Weights of a small image embedding model: layers 8.
Rows from block 5 of a small image embedding model, named by matrix and row number. Rows with one number belong to one neuron. Each number is 50 + 10 x the weight over its row's rms, rounded and kept within 0 to 99. All counts start at 0.
After each neuron's rows are labels from the 100 images, of 14848, where the neuron reaches its highest value: "patch colour" is the nearest of a few named colours to the mean colour under the peak. Only what is clearly more common there than usual is listed. The data: microscope photos of single blood and bone marrow cells.
# fc1: MLP up (model.blocks.5.mlp.fc1.weight, 576x192), inputs 0-191
# fc2: MLP down (model.blocks.5.mlp.fc2.weight, 192x576, transposed), outputs 0-191

fc1.12:56 43 69 41 63 37 48 32 59 57 49 77 64 52 68 53 67 45 50 49 29 59 67 44 48 37 57 42 51 40 39 59 36 29 53 46 43 36 61 40 46 50 63 45 54 46 53 43 51 55 59 59 54 55 48 33 43 45 49 42 34 55 56 63 46 56 38 50 40 56 48 53 44 48 57 53 43 47 54 63 39 44 57 51 60 49 45 45 45 58 41 45 50 58 55 37 61 39 49 49 42 40 47 63 44 52 51 53 70 46 44 60 59 70 69 57 40 66 53 52 61 53 47 50 47 60 60 40 66 57 54 54 50 41 60 59 55 47 58 60 60 49 54 55 34 33 52 30 55 52 57 28 57 44 59 58 62 42 63 21 53 50 48 56 56 57 43 48 64 23 59 66 65 62 42 56 60 54 73 52 39 62 51 43 70 68 37 47 58 49 52 36
fc2.12:54 34 55 56 64 47 64 56 52 64 38 52 61 60 48 49 79 52 48 65 59 59 24 37 57 48 55 55 52 44 45 62 58 45 56 45 39 65 57 78 49 56 46 48 67 63 48 51 50 31 55 57 51 52 48 62 40 66 49 46 32 67 50 62 41 58 46 41 53 56 55 55 51 49 66 45 42 41 47 69 56 44 60 59 35 55 57 45 47 46 58 42 64 52 45 48 36 54 48 49 55 33 51 48 40 52 35 52 41 43 43 49 37 49 54 57 62 37 42 33 53 43 66 61 42 31 50 61 40 55 49 40 47 77 58 54 61 38 52 47 54 48 49 57 56 59 46 46 41 36 37 54 52 45 54 58 59 52 78 41 62 47 51 57 73 45 35 64 73 47 26 52 50 63 51 44 39 55 46 46 51 25 46 47 36 47 44 51 52 41 53 40
patch colour: pink

fc1.171:53 58 57 52 53 41 61 37 46 49 40 48 56 48 43 70 48 73 44 63 45 39 34 36 56 50 58 59 61 49 41 50 54 41 63 62 64 55 42 46 52 46 42 52 31 51 43 33 49 48 45 42 61 67 55 71 46 71 54 62 42 53 56 38 56 31 54 41 52 44 41 35 50 60 67 39 51 47 38 49 60 42 65 48 63 50 54 44 43 50 77 47 56 75 45 63 32 60 38 54 52 50 49 66 65 44 47 41 38 51 55 72 62 43 65 48 50 43 46 54 34 54 57 49 36 57 48 43 37 53 46 52 46 18 45 57 54 46 54 64 60 61 52 55 49 68 53 44 56 50 52 50 41 48 36 46 43 61 47 37 44 42 49 51 61 57 62 48 46 66 54 69 54 52 62 66 64 60 54 58 48 49 46 68 42 50 52 53 21 49 63 65
fc2.171:43 44 53 59 64 45 52 50 40 46 79 52 49 54 40 43 53 46 55 45 42 43 55 54 37 59 53 39 52 72 81 45 47 54 65 48 38 47 33 62 60 20 51 39 44 57 41 55 60 46 49 55 58 49 49 48 37 62 42 80 53 49 62 50 52 41 51 63 44 65 52 66 42 55 47 48 53 68 60 41 36 45 51 57 36 49 30 63 49 66 43 50 50 52 49 42 62 64 45 40 34 56 42 61 63 38 47 43 46 58 64 52 54 38 60 51 47 45 52 58 62 52 52 45 61 55 47 47 42 64 61 52 39 61 62 45 53 26 49 54 70 35 33 64 49 55 67 39 63 54 50 51 40 57 36 67 45 50 43 56 58 50 45 43 39 55 45 47 45 56 47 50 40 56 53 52 44 46 37 59 63 69 44 53 33 58 38 26 37 60 56 50
patch colour: pink

fc1.313:59 39 32 38 34 54 40 63 52 41 48 45 37 49 50 49 51 42 42 49 59 47 49 73 44 74 47 55 49 58 49 53 50 52 69 54 32 59 58 52 57 57 56 34 54 43 57 44 51 47 45 31 73 69 56 54 53 55 47 57 48 58 64 40 39 52 47 59 65 54 42 50 52 54 48 61 47 42 43 51 54 57 54 36 54 51 63 54 48 47 63 46 47 25 43 54 47 45 52 70 40 53 46 55 54 33 61 34 53 49 67 47 44 70 53 66 36 32 63 40 55 55 52 51 40 57 45 69 45 63 48 54 38 64 68 63 44 42 44 46 54 49 49 50 31 52 49 59 44 42 60 45 41 63 65 43 54 65 49 60 42 56 65 31 45 32 46 39 41 59 60 38 55 79 37 55 64 63 48 52 33 52 56 32 47 32 46 71 58 49 43 46
fc2.313:66 51 55 44 30 48 55 53 40 62 34 44 47 45 33 48 38 57 47 57 45 47 44 53 56 49 54 31 54 67 49 50 59 42 51 65 41 52 58 24 51 47 50 61 41 54 42 43 65 46 56 47 40 43 43 64 43 41 60 39 50 60 56 53 37 49 43 40 30 50 50 59 40 44 58 49 43 54 42 49 49 51 40 50 66 51 47 59 42 50 63 42 52 49 47 57 24 53 41 42 70 49 64 48 58 44 45 40 37 46 31 52 57 50 50 47 47 56 56 34 48 59 52 49 44 44 43 44 41 69 61 38 57 44 36 49 37 57 32 45 54 52 27 70 59 42 54 62 56 26 34 54 58 36 41 55 63 53 64 37 44 54 36 59 37 29 43 55 47 53 69 56 43 60 63 35 58 45 40 46 52 72 50 38 31 47 59 25 64 66 52 40
patch colour: pink

fc1.228:51 67 38 65 36 36 58 57 46 49 54 56 27 64 46 52 45 45 66 44 44 53 52 52 50 41 51 48 30 50 51 48 44 50 62 59 57 43 50 50 83 62 43 43 57 43 64 49 54 47 43 53 38 53 49 62 48 59 58 59 44 59 58 56 63 44 52 76 56 59 51 35 41 49 60 48 41 57 40 50 61 51 53 48 61 44 49 45 68 39 40 56 33 49 41 39 41 41 60 61 69 62 57 35 46 42 54 46 56 38 65 57 53 57 30 45 48 46 62 59 43 44 55 45 47 58 64 72 47 31 58 62 43 66 54 57 43 55 27 56 53 55 54 49 30 60 43 61 34 41 59 45 36 45 41 48 55 60 44 49 51 62 35 36 59 58 43 50 52 45 61 42 26 37 48 46 60 46 52 60 55 61 68 57 38 37 72 29 43 55 64 52
fc2.228:40 40 65 47 33 48 56 37 47 47 46 40 34 55 49 56 43 46 50 37 56 45 70 62 36 47 61 55 57 43 52 65 59 61 49 57 53 52 52 41 54 67 49 56 38 62 33 61 61 40 47 40 32 49 55 45 51 48 50 39 46 33 56 48 70 41 53 53 46 58 52 58 64 34 39 53 43 50 58 44 59 56 50 58 53 49 62 42 47 53 42 62 44 50 65 46 29 59 37 54 65 51 57 61 49 67 44 73 47 53 62 47 42 50 49 50 38 48 53 49 52 44 49 65 42 44 41 58 57 52 54 36 48 77 38 34 35 54 48 39 46 57 27 36 50 46 56 70 59 41 49 59 51 56 53 59 60 54 71 60 39 45 58 60 36 24 58 67 51 69 68 61 58 57 34 55 62 41 51 39 53 24 57 42 46 52 51 52 72 44 52 61
patch colour: white

fc1.404:55 44 44 60 41 55 46 52 51 48 41 59 54 55 57 63 48 40 46 57 43 40 34 43 49 50 48 68 61 35 46 60 48 50 50 35 54 49 48 66 32 49 62 47 52 57 48 55 46 51 52 46 64 41 46 49 35 33 37 63 55 62 52 44 58 51 40 73 40 44 50 48 43 24 53 68 48 61 58 42 42 45 46 41 65 66 43 52 47 47 49 70 43 48 42 62 23 51 61 82 48 53 58 54 66 46 36 46 43 39 56 57 47 38 51 43 45 46 63 61 53 70 43 55 42 51 44 56 27 48 59 67 41 23 35 43 52 52 37 61 45 63 49 60 65 53 63 56 57 36 61 50 60 55 56 67 49 44 44 41 49 42 56 58 49 43 57 61 56 59 58 53 58 25 34 74 45 55 62 53 52 56 39 65 49 42 63 41 49 50 47 61
fc2.404:45 52 68 61 31 47 59 56 52 49 37 57 51 49 62 49 53 62 73 48 56 46 74 57 52 47 54 51 46 29 42 46 49 48 45 70 51 48 58 58 56 55 13 53 47 60 36 64 47 51 73 60 51 43 53 53 56 71 47 57 57 52 46 42 53 67 49 44 50 26 53 63 41 59 46 64 59 49 47 43 62 57 57 52 44 53 67 41 43 61 43 63 61 46 40 56 38 60 48 65 50 58 54 38 63 55 46 46 31 48 55 47 42 56 48 46 35 45 43 37 57 37 70 43 52 38 49 42 55 37 54 54 50 59 64 64 72 38 46 45 42 52 40 46 56 57 54 56 44 43 53 56 69 53 60 45 57 61 38 46 50 65 57 55 73 35 61 62 57 47 34 71 51 54 56 53 60 44 48 55 35 54 40 42 31 44 45 42 47 71 64 48
patch colour: purple

fc1.125:43 57 53 49 50 69 51 56 38 47 65 44 48 66 55 51 60 32 55 63 47 38 52 43 36 46 60 36 43 44 58 46 45 53 44 63 62 39 65 48 28 49 54 72 44 50 31 33 39 56 39 50 40 52 50 60 48 50 35 72 61 39 43 51 52 42 55 50 55 56 81 48 68 53 47 47 59 44 51 60 80 52 70 36 37 48 53 64 29 45 42 45 61 60 64 35 62 51 61 42 49 50 51 65 55 57 51 58 47 56 54 47 60 44 46 59 38 50 53 53 59 49 57 29 50 61 50 63 44 39 60 37 53 56 51 59 63 51 55 46 36 50 41 68 53 53 40 22 53 56 58 62 56 37 44 46 45 49 47 50 38 50 51 37 43 51 66 41 50 41 50 29 55 44 60 35 34 55 63 52 53 61 38 67 45 58 50 57 51 54 54 68
fc2.125:50 37 21 43 62 53 51 38 61 55 62 57 45 53 62 35 43 49 46 53 59 45 36 58 53 55 35 51 58 74 48 36 68 34 55 28 45 63 36 65 45 59 41 39 60 58 31 44 54 50 29 49 54 47 53 60 48 51 49 33 32 42 42 59 47 51 44 48 57 56 42 31 58 49 52 54 54 59 34 56 30 48 60 41 45 50 47 53 58 65 48 63 52 54 61 45 39 54 63 43 48 41 39 47 44 64 48 51 52 46 43 53 48 62 43 31 61 50 53 43 52 49 58 58 51 54 61 39 45 66 57 48 50 36 17 39 59 47 48 43 57 63 55 37 49 36 47 41 72 55 52 47 70 43 48 51 45 67 62 50 58 30 66 47 74 45 55 53 44 52 56 43 59 56 46 67 45 53 35 37 54 41 43 53 51 39 52 61 44 72 44 54
patch colour: purple

fc1.511:51 47 30 42 41 66 35 52 36 55 54 41 64 58 50 52 55 44 49 53 38 42 54 43 36 58 47 55 49 33 70 44 57 58 33 30 38 42 76 60 43 43 50 66 72 48 45 61 42 55 35 59 56 44 41 51 35 49 51 48 57 58 57 48 89 62 57 40 55 43 64 60 54 38 51 50 30 63 56 45 55 54 46 45 52 52 55 41 65 47 43 58 51 48 61 56 59 71 51 52 49 45 57 26 41 54 57 65 63 41 45 61 50 56 43 57 48 42 43 51 62 61 44 57 60 66 58 29 45 47 39 67 60 67 49 53 71 49 36 52 38 45 48 48 47 64 48 60 53 59 41 45 43 48 52 33 51 45 38 62 35 48 40 42 66 41 51 40 39 36 52 51 48 52 69 44 53 38 45 55 46 47 51 74 59 55 53 48 53 58 52 50
fc2.511:48 48 65 56 45 49 61 44 40 61 38 61 61 53 40 51 50 79 40 57 41 43 48 56 55 53 62 42 46 42 39 34 48 46 63 64 46 43 51 37 51 60 65 55 54 47 51 40 53 55 40 46 38 35 44 59 58 47 49 37 48 38 30 54 47 52 47 41 54 66 48 69 47 53 61 41 48 49 42 49 46 48 58 40 41 59 51 41 60 46 40 55 35 46 58 50 44 43 60 30 22 39 44 43 68 52 45 39 48 44 48 33 46 45 48 51 43 40 34 40 62 50 48 35 35 42 43 57 56 49 56 54 66 79 27 57 69 67 55 54 47 43 52 32 42 47 52 62 53 42 49 51 67 35 57 54 61 67 47 53 57 41 50 37 61 50 51 31 26 72 52 45 42 36 57 44 32 33 59 50 38 71 53 50 54 41 53 59 56 41 49 55
patch colour: white

fc1.173:42 44 54 26 39 46 42 37 61 60 62 37 37 54 31 52 46 43 50 51 48 31 51 41 67 56 57 46 30 57 49 50 51 41 28 58 55 55 43 66 50 50 51 40 48 50 55 42 47 44 51 61 53 45 57 43 46 30 60 63 54 57 49 35 42 52 57 48 34 51 59 48 53 55 55 60 30 51 56 52 70 40 52 50 61 63 60 54 38 52 45 48 37 59 44 54 56 49 51 43 49 53 68 43 55 44 68 57 25 56 40 37 53 52 77 44 48 43 55 43 43 53 57 60 51 37 72 45 56 52 49 61 39 56 62 70 43 60 42 36 37 55 50 25 43 37 42 41 43 43 67 60 36 47 55 44 48 42 62 74 46 44 51 40 60 46 43 48 62 49 50 56 40 46 29 67 46 54 33 46 45 41 48 70 32 43 72 54 44 41 56 53
fc2.173:63 47 63 60 52 41 44 38 42 44 47 54 56 54 68 48 31 59 41 67 45 37 45 46 54 54 52 45 42 53 32 58 42 53 57 79 39 37 50 44 62 27 54 48 47 58 49 41 50 45 54 55 64 55 54 52 63 27 41 52 50 54 70 44 62 37 35 54 44 53 41 74 60 61 52 45 37 46 63 46 36 49 39 60 47 59 55 54 34 61 54 41 46 43 53 44 65 53 28 56 71 36 49 44 54 74 53 61 57 41 45 50 51 42 54 58 49 64 57 48 54 48 47 53 44 53 55 60 44 41 38 70 56 41 40 51 37 52 58 58 61 55 32 21 42 52 40 51 55 49 57 67 46 54 43 53 26 39 35 69 42 52 57 50 52 58 51 55 61 49 43 60 58 49 44 34 36 41 44 42 63 28 56 59 43 55 46 46 49 36 52 61
patch colour: white

fc1.526:51 57 39 47 45 48 43 74 51 51 45 65 48 49 36 43 37 38 54 55 55 28 47 48 51 45 44 58 54 37 44 55 63 42 56 66 50 46 47 45 49 42 52 50 49 45 49 50 53 42 32 34 61 65 48 49 71 64 59 52 38 73 46 52 29 39 52 49 45 49 60 64 52 42 48 36 64 48 67 66 67 58 55 48 48 33 60 56 50 50 52 48 43 55 59 48 58 37 44 50 50 58 55 34 60 18 54 50 39 51 57 37 63 34 57 55 53 47 37 42 22 61 40 54 45 61 42 43 51 37 48 69 51 45 41 67 47 56 50 42 37 48 60 63 45 57 50 56 47 53 54 70 30 46 23 57 49 49 57 61 35 49 48 56 38 58 58 45 40 29 53 61 53 54 55 50 40 56 41 38 58 72 43 52 56 53 70 53 54 40 34 58
fc2.526:57 47 15 50 43 52 50 51 38 58 62 52 49 56 33 32 36 76 54 52 53 49 51 59 48 46 58 56 57 49 49 45 40 29 47 52 61 50 44 39 56 59 50 49 47 52 46 53 61 68 25 44 54 50 60 52 54 53 57 58 55 56 41 51 28 54 20 56 42 54 60 34 57 60 49 43 51 50 50 52 53 45 49 48 17 51 72 48 46 37 35 57 67 54 63 26 64 46 42 52 33 43 48 42 54 79 44 54 39 47 48 49 61 54 46 51 51 46 52 37 59 41 45 46 58 45 59 54 43 61 62 54 62 22 34 54 30 56 48 49 40 41 51 63 61 62 61 42 45 64 64 52 53 55 51 50 56 34 51 39 47 46 41 58 33 46 60 40 47 48 63 55 46 56 56 71 54 49 53 41 56 59 36 51 55 47 48 55 58 53 51 53
patch colour: pink

fc1.22:41 55 52 53 50 52 40 56 41 56 73 53 55 63 42 52 48 53 44 48 54 42 54 39 42 54 42 45 59 46 41 41 46 52 64 40 45 38 43 41 44 43 54 43 71 50 53 48 43 39 74 47 43 41 44 50 52 46 59 49 53 67 50 45 32 52 38 75 63 38 45 49 67 58 57 37 45 48 43 28 50 55 33 51 66 74 38 31 48 41 30 31 25 44 44 49 49 50 50 57 56 52 59 28 47 23 61 45 60 49 46 52 44 51 46 66 58 45 45 61 52 50 55 41 44 48 50 39 49 53 62 63 57 57 42 51 52 37 70 42 58 72 43 54 32 58 64 62 55 53 50 32 32 40 46 64 49 48 53 55 60 38 47 33 74 51 63 62 46 35 52 49 47 48 48 53 43 46 51 55 53 62 39 44 48 49 57 53 72 55 59 65
fc2.22:57 61 32 47 40 57 47 39 42 24 29 37 57 49 39 59 37 46 63 44 41 51 38 49 39 46 52 40 50 48 60 28 59 59 54 42 54 52 49 58 53 61 47 51 52 36 70 54 59 55 64 45 65 50 46 53 45 74 40 52 41 50 36 48 64 41 58 52 50 60 56 49 59 52 43 46 39 41 24 43 31 54 53 50 40 47 66 45 55 52 53 56 57 47 51 65 41 59 26 58 12 52 58 43 58 65 47 51 47 50 65 30 64 46 47 51 59 59 51 49 36 41 42 50 46 47 34 55 41 52 55 53 47 42 65 45 73 42 52 58 45 42 57 45 52 36 62 44 58 48 51 53 39 58 50 53 51 45 48 52 52 47 37 48 30 31 71 44 49 59 76 64 52 54 44 57 56 49 52 56 64 56 63 43 32 39 43 45 55 49 46 39
patch colour: pink

fc1.439:46 54 47 73 43 61 46 57 46 65 48 64 47 39 54 70 55 45 38 51 41 38 53 49 54 62 24 45 45 49 52 50 47 48 57 49 62 51 56 52 40 49 69 53 44 43 56 44 48 68 46 47 36 52 59 55 66 70 36 33 38 55 53 44 31 54 49 52 33 66 57 30 48 46 56 44 43 48 36 37 57 53 31 48 37 62 45 67 50 48 55 32 42 51 64 52 40 63 66 40 56 46 51 69 48 33 42 42 35 49 41 49 53 59 36 32 37 40 68 66 45 30 49 54 37 41 33 70 60 40 51 59 58 41 69 43 51 51 53 52 47 53 47 48 57 52 51 57 41 48 79 49 46 60 48 36 52 53 47 46 41 55 43 57 48 46 48 50 60 41 55 49 23 43 62 59 64 58 61 43 55 59 49 47 46 44 39 50 29 61 46 48
fc2.439:74 60 66 62 52 44 53 71 51 41 73 59 57 54 28 42 52 44 53 52 49 51 42 53 41 54 58 48 40 51 40 40 50 34 43 39 53 59 59 57 44 39 28 48 48 54 43 46 40 60 40 49 48 45 56 65 59 26 51 46 58 65 57 49 43 42 53 52 57 31 66 52 45 48 44 52 48 56 41 47 58 52 58 56 56 51 52 52 53 45 49 46 71 26 51 45 56 50 34 49 41 64 46 50 58 35 32 53 56 55 42 56 59 40 48 32 54 57 47 34 53 53 47 54 56 46 51 55 41 72 52 50 70 61 78 68 42 39 57 45 19 52 36 39 47 44 48 64 49 52 47 51 53 64 69 46 63 40 50 31 55 53 58 40 69 63 58 51 54 37 55 45 45 51 46 32 31 37 59 45 44 56 44 53 49 42 52 68 38 68 53 54
patch colour: purple

fc1.131:53 38 76 53 48 50 42 37 49 52 60 55 50 68 70 52 51 43 40 49 74 64 45 56 48 48 50 43 49 53 42 60 59 56 44 39 51 56 45 52 50 44 36 36 57 43 65 60 63 45 51 43 57 51 46 50 38 55 46 40 29 44 70 48 53 46 53 62 69 49 49 66 50 38 69 46 35 50 48 63 55 55 32 43 39 48 37 55 59 52 40 49 46 45 59 44 50 56 57 48 49 61 53 48 46 65 39 38 30 49 48 53 50 61 58 55 63 42 50 53 55 60 50 46 47 49 36 55 62 66 62 66 55 52 39 56 46 57 57 60 65 51 55 75 45 51 65 53 41 44 61 40 37 58 36 47 60 42 50 43 37 50 40 34 42 56 46 35 49 37 62 29 53 39 52 37 41 39 55 64 37 58 40 43 38 21 69 51 37 71 72 60
fc2.131:50 49 48 49 30 41 58 57 49 22 33 50 61 44 36 50 57 56 50 66 23 53 39 50 39 72 58 48 47 45 59 44 61 53 56 44 60 53 41 47 61 28 42 41 38 39 47 70 43 43 62 48 49 59 53 31 61 78 53 41 48 62 40 47 56 39 57 67 42 40 51 39 52 55 50 43 59 44 52 35 35 62 37 50 48 50 33 52 40 45 38 38 60 48 55 50 48 60 56 53 54 45 55 58 71 32 54 46 47 47 57 51 69 51 58 61 57 38 49 43 56 51 40 53 44 48 45 44 48 54 47 54 68 43 67 63 72 48 58 75 49 48 49 45 44 34 54 43 53 38 56 49 41 47 40 57 49 40 51 41 49 56 64 38 63 62 56 48 40 51 53 61 46 58 58 49 84 45 65 56 48 40 56 41 53 47 66 39 50 69 50 45
patch colour: grey

fc1.497:55 51 48 63 38 59 52 49 42 48 30 48 42 47 59 58 57 28 47 46 53 41 45 47 65 51 43 41 42 40 47 38 66 58 36 41 58 49 59 51 66 33 42 59 45 56 61 51 72 38 43 63 50 61 52 43 51 46 47 66 47 64 28 42 36 39 46 39 45 53 40 55 55 60 50 45 38 39 49 68 46 52 63 56 50 40 43 35 56 41 56 49 39 55 41 64 52 64 53 62 51 55 46 46 67 50 51 44 43 49 68 67 18 52 60 45 50 49 41 35 49 57 46 61 57 44 51 42 52 46 64 54 35 42 60 48 59 28 46 50 66 42 59 58 48 36 44 22 54 36 65 43 50 49 52 48 43 38 61 62 46 44 50 55 39 28 34 66 52 54 72 60 47 29 47 45 65 51 52 54 36 53 63 68 52 45 42 61 52 49 59 63
fc2.497:55 47 51 56 55 63 45 51 57 48 37 44 59 49 41 54 41 42 41 48 50 46 48 49 48 62 49 52 52 71 58 57 45 42 34 74 45 45 43 44 62 42 35 40 41 62 49 58 45 58 39 46 60 57 33 57 51 56 42 39 62 34 49 38 59 52 75 56 48 53 67 15 63 52 44 59 54 49 54 55 58 46 28 49 35 59 50 57 51 50 57 63 58 61 62 35 49 45 86 59 42 49 42 54 58 48 55 50 50 52 55 58 42 48 49 61 44 48 50 50 49 43 65 57 49 57 45 35 48 65 36 57 33 53 31 58 28 56 46 42 35 47 54 42 59 57 54 30 63 68 43 62 40 44 40 47 26 47 52 76 37 55 56 54 42 64 39 54 48 58 49 57 48 45 60 43 46 69 41 51 48 37 58 52 63 46 33 60 47 45 52 36
patch colour: grey; black

fc1.103:48 44 42 61 66 61 45 63 43 40 53 65 66 49 45 56 53 40 55 44 34 60 49 47 50 46 77 28 55 50 46 48 54 42 82 47 34 58 55 53 59 35 62 60 51 72 46 40 58 55 59 42 58 47 39 54 52 52 53 49 59 36 50 47 56 39 44 41 62 55 45 60 63 47 59 51 73 34 50 53 50 50 45 63 51 27 43 83 49 42 46 48 77 52 57 46 57 58 53 57 50 55 42 59 48 47 30 46 48 63 40 45 59 50 51 49 62 51 55 46 26 40 62 49 49 45 53 47 40 51 27 27 61 45 27 50 54 45 46 46 46 40 38 55 63 55 61 43 34 44 49 55 60 37 40 49 46 50 54 47 57 62 43 53 61 55 68 58 69 51 49 59 55 52 59 40 42 45 47 50 60 42 34 48 58 58 54 43 71 39 47 48
fc2.103:44 55 51 53 58 48 49 64 48 55 44 38 46 50 49 43 54 73 48 51 37 47 45 48 46 44 46 50 47 62 57 44 41 35 69 41 36 70 44 54 36 59 51 52 67 53 45 45 47 59 46 52 46 49 51 60 41 83 45 71 47 48 69 60 52 56 54 40 50 45 58 61 38 54 52 50 58 40 68 59 35 45 49 61 47 54 48 68 39 37 46 54 36 50 50 53 45 49 34 59 64 37 33 34 38 49 58 53 56 43 47 56 49 43 49 49 65 39 37 49 51 49 59 64 52 59 56 39 56 54 42 69 50 24 42 45 54 57 42 51 62 54 63 47 59 58 50 41 60 53 44 50 54 57 77 51 37 38 54 55 44 39 59 56 36 62 44 40 61 47 76 50 46 59 47 58 34 44 47 55 43 11 57 62 35 56 31 53 29 50 53 55
patch colour: pink

fc1.363:49 44 53 40 45 48 65 41 56 60 44 63 44 60 44 36 63 37 41 52 45 56 47 47 62 45 67 30 47 43 53 49 73 47 68 53 47 34 50 60 36 45 32 52 52 44 40 59 47 67 72 54 70 49 67 60 49 31 47 43 55 48 45 45 42 58 67 38 58 49 35 40 49 51 56 61 75 52 34 59 39 62 43 54 34 57 53 63 49 52 47 34 47 60 53 69 67 41 56 50 43 60 56 75 52 62 38 45 37 42 41 69 45 57 57 57 51 44 60 47 40 57 52 41 46 56 65 50 63 47 50 55 58 52 65 49 45 44 61 33 44 43 62 43 46 38 72 37 41 47 54 72 54 61 50 57 37 50 54 45 53 58 56 54 30 56 43 22 43 49 39 36 40 49 53 49 50 53 48 59 31 49 48 61 60 50 47 48 40 51 38 46
fc2.363:52 42 49 64 42 39 42 57 48 67 34 59 49 55 43 47 56 60 57 52 50 41 44 69 55 44 61 50 50 43 32 66 53 31 40 57 57 52 38 72 50 64 40 38 59 45 39 50 61 43 42 65 56 47 39 51 36 46 53 38 39 48 57 58 65 76 52 43 53 50 48 60 56 58 50 42 47 42 61 53 37 58 50 39 60 71 47 46 32 40 51 46 45 51 66 71 54 40 43 43 51 30 57 44 31 73 54 57 61 44 61 52 53 33 60 58 52 80 58 52 56 36 42 48 48 43 49 55 52 38 52 33 40 21 40 61 56 41 43 60 46 50 50 38 53 72 59 40 42 49 61 36 51 47 39 49 37 48 47 49 33 47 50 41 32 50 52 55 58 51 57 61 54 38 61 37 27 41 36 48 45 32 46 49 48 56 48 46 51 43 47 46
patch colour: pink

fc1.102:47 52 50 51 48 46 50 41 49 45 49 38 30 59 63 45 78 62 56 45 24 49 43 54 57 49 61 24 55 50 45 49 56 43 47 61 41 49 51 58 68 45 41 35 52 34 52 50 46 48 40 65 44 70 46 56 54 51 45 63 53 40 47 57 71 53 71 36 36 52 50 52 39 49 46 59 51 52 43 49 42 39 40 38 41 52 40 50 56 50 42 49 51 62 62 23 46 44 54 49 33 40 56 58 54 53 34 33 64 44 62 45 43 61 54 44 43 37 54 59 58 50 40 54 46 46 49 48 60 58 54 42 63 55 56 60 48 67 64 59 36 38 52 48 57 54 36 58 44 32 72 22 55 63 59 46 27 54 34 50 58 58 46 56 70 44 77 57 54 45 62 54 48 40 53 39 55 41 45 54 37 48 60 43 56 50 58 36 42 39 36 47
fc2.102:58 54 32 42 47 55 45 66 58 48 55 44 58 61 31 69 46 62 61 42 67 53 57 53 60 50 63 58 49 50 48 47 43 36 30 63 68 44 42 16 37 31 53 51 45 44 50 45 48 44 55 52 54 41 44 44 68 65 49 55 58 53 53 49 49 70 45 52 51 58 40 44 46 58 51 34 54 41 38 38 32 55 46 52 34 46 38 61 48 35 52 58 43 48 57 54 55 51 46 49 38 48 52 48 59 51 31 43 65 62 31 45 51 40 46 40 54 50 50 43 53 58 30 47 50 56 58 41 44 38 39 29 32 73 33 42 37 38 34 68 54 42 48 35 53 56 57 58 48 56 41 45 52 41 41 44 63 55 55 36 45 38 48 54 63 56 34 64 44 47 41 42 49 63 60 49 34 42 41 50 43 60 42 60 59 55 58 25 38 52 47 66
patch colour: white

fc1.219:50 54 47 49 49 66 46 63 59 51 65 55 52 61 21 54 59 53 53 53 54 28 47 48 57 41 42 51 61 33 48 50 48 51 48 45 47 57 38 50 42 59 50 44 39 54 42 52 47 61 55 10 23 67 60 67 48 40 59 66 63 46 37 55 70 46 71 58 57 62 56 47 54 43 59 62 53 59 62 44 44 54 52 42 50 43 48 57 29 46 62 48 58 48 60 60 51 51 55 37 49 47 48 71 43 42 48 40 55 38 53 44 60 63 35 59 49 44 64 57 42 40 46 27 52 57 65 52 65 46 49 51 64 55 66 61 44 39 49 54 53 37 39 44 33 57 60 52 41 51 53 40 52 49 49 43 55 49 56 77 61 47 57 43 49 39 63 44 52 58 64 76 66 46 41 60 36 43 50 49 43 62 58 40 53 43 44 63 41 60 56 49
fc2.219:53 36 39 52 62 47 50 55 49 45 84 40 47 57 36 29 44 22 49 44 47 39 53 58 55 63 63 49 55 68 46 49 51 40 67 52 45 47 58 55 57 38 50 44 54 49 44 51 64 51 38 50 43 59 50 54 66 36 49 61 50 37 56 48 45 53 27 40 38 57 56 54 44 47 47 42 62 62 57 31 61 48 72 38 42 62 60 42 53 70 38 48 33 42 56 58 18 63 57 55 69 48 46 51 34 60 55 56 51 43 56 36 44 44 54 44 40 52 50 43 63 43 48 51 37 58 68 57 55 50 50 52 46 48 54 42 60 73 54 56 55 42 52 36 48 63 40 60 68 46 50 51 62 58 38 62 51 58 40 36 50 39 55 49 61 59 39 57 61 63 51 45 50 40 51 36 45 55 37 40 44 26 53 62 43 62 45 40 35 49 36 47
patch colour: purple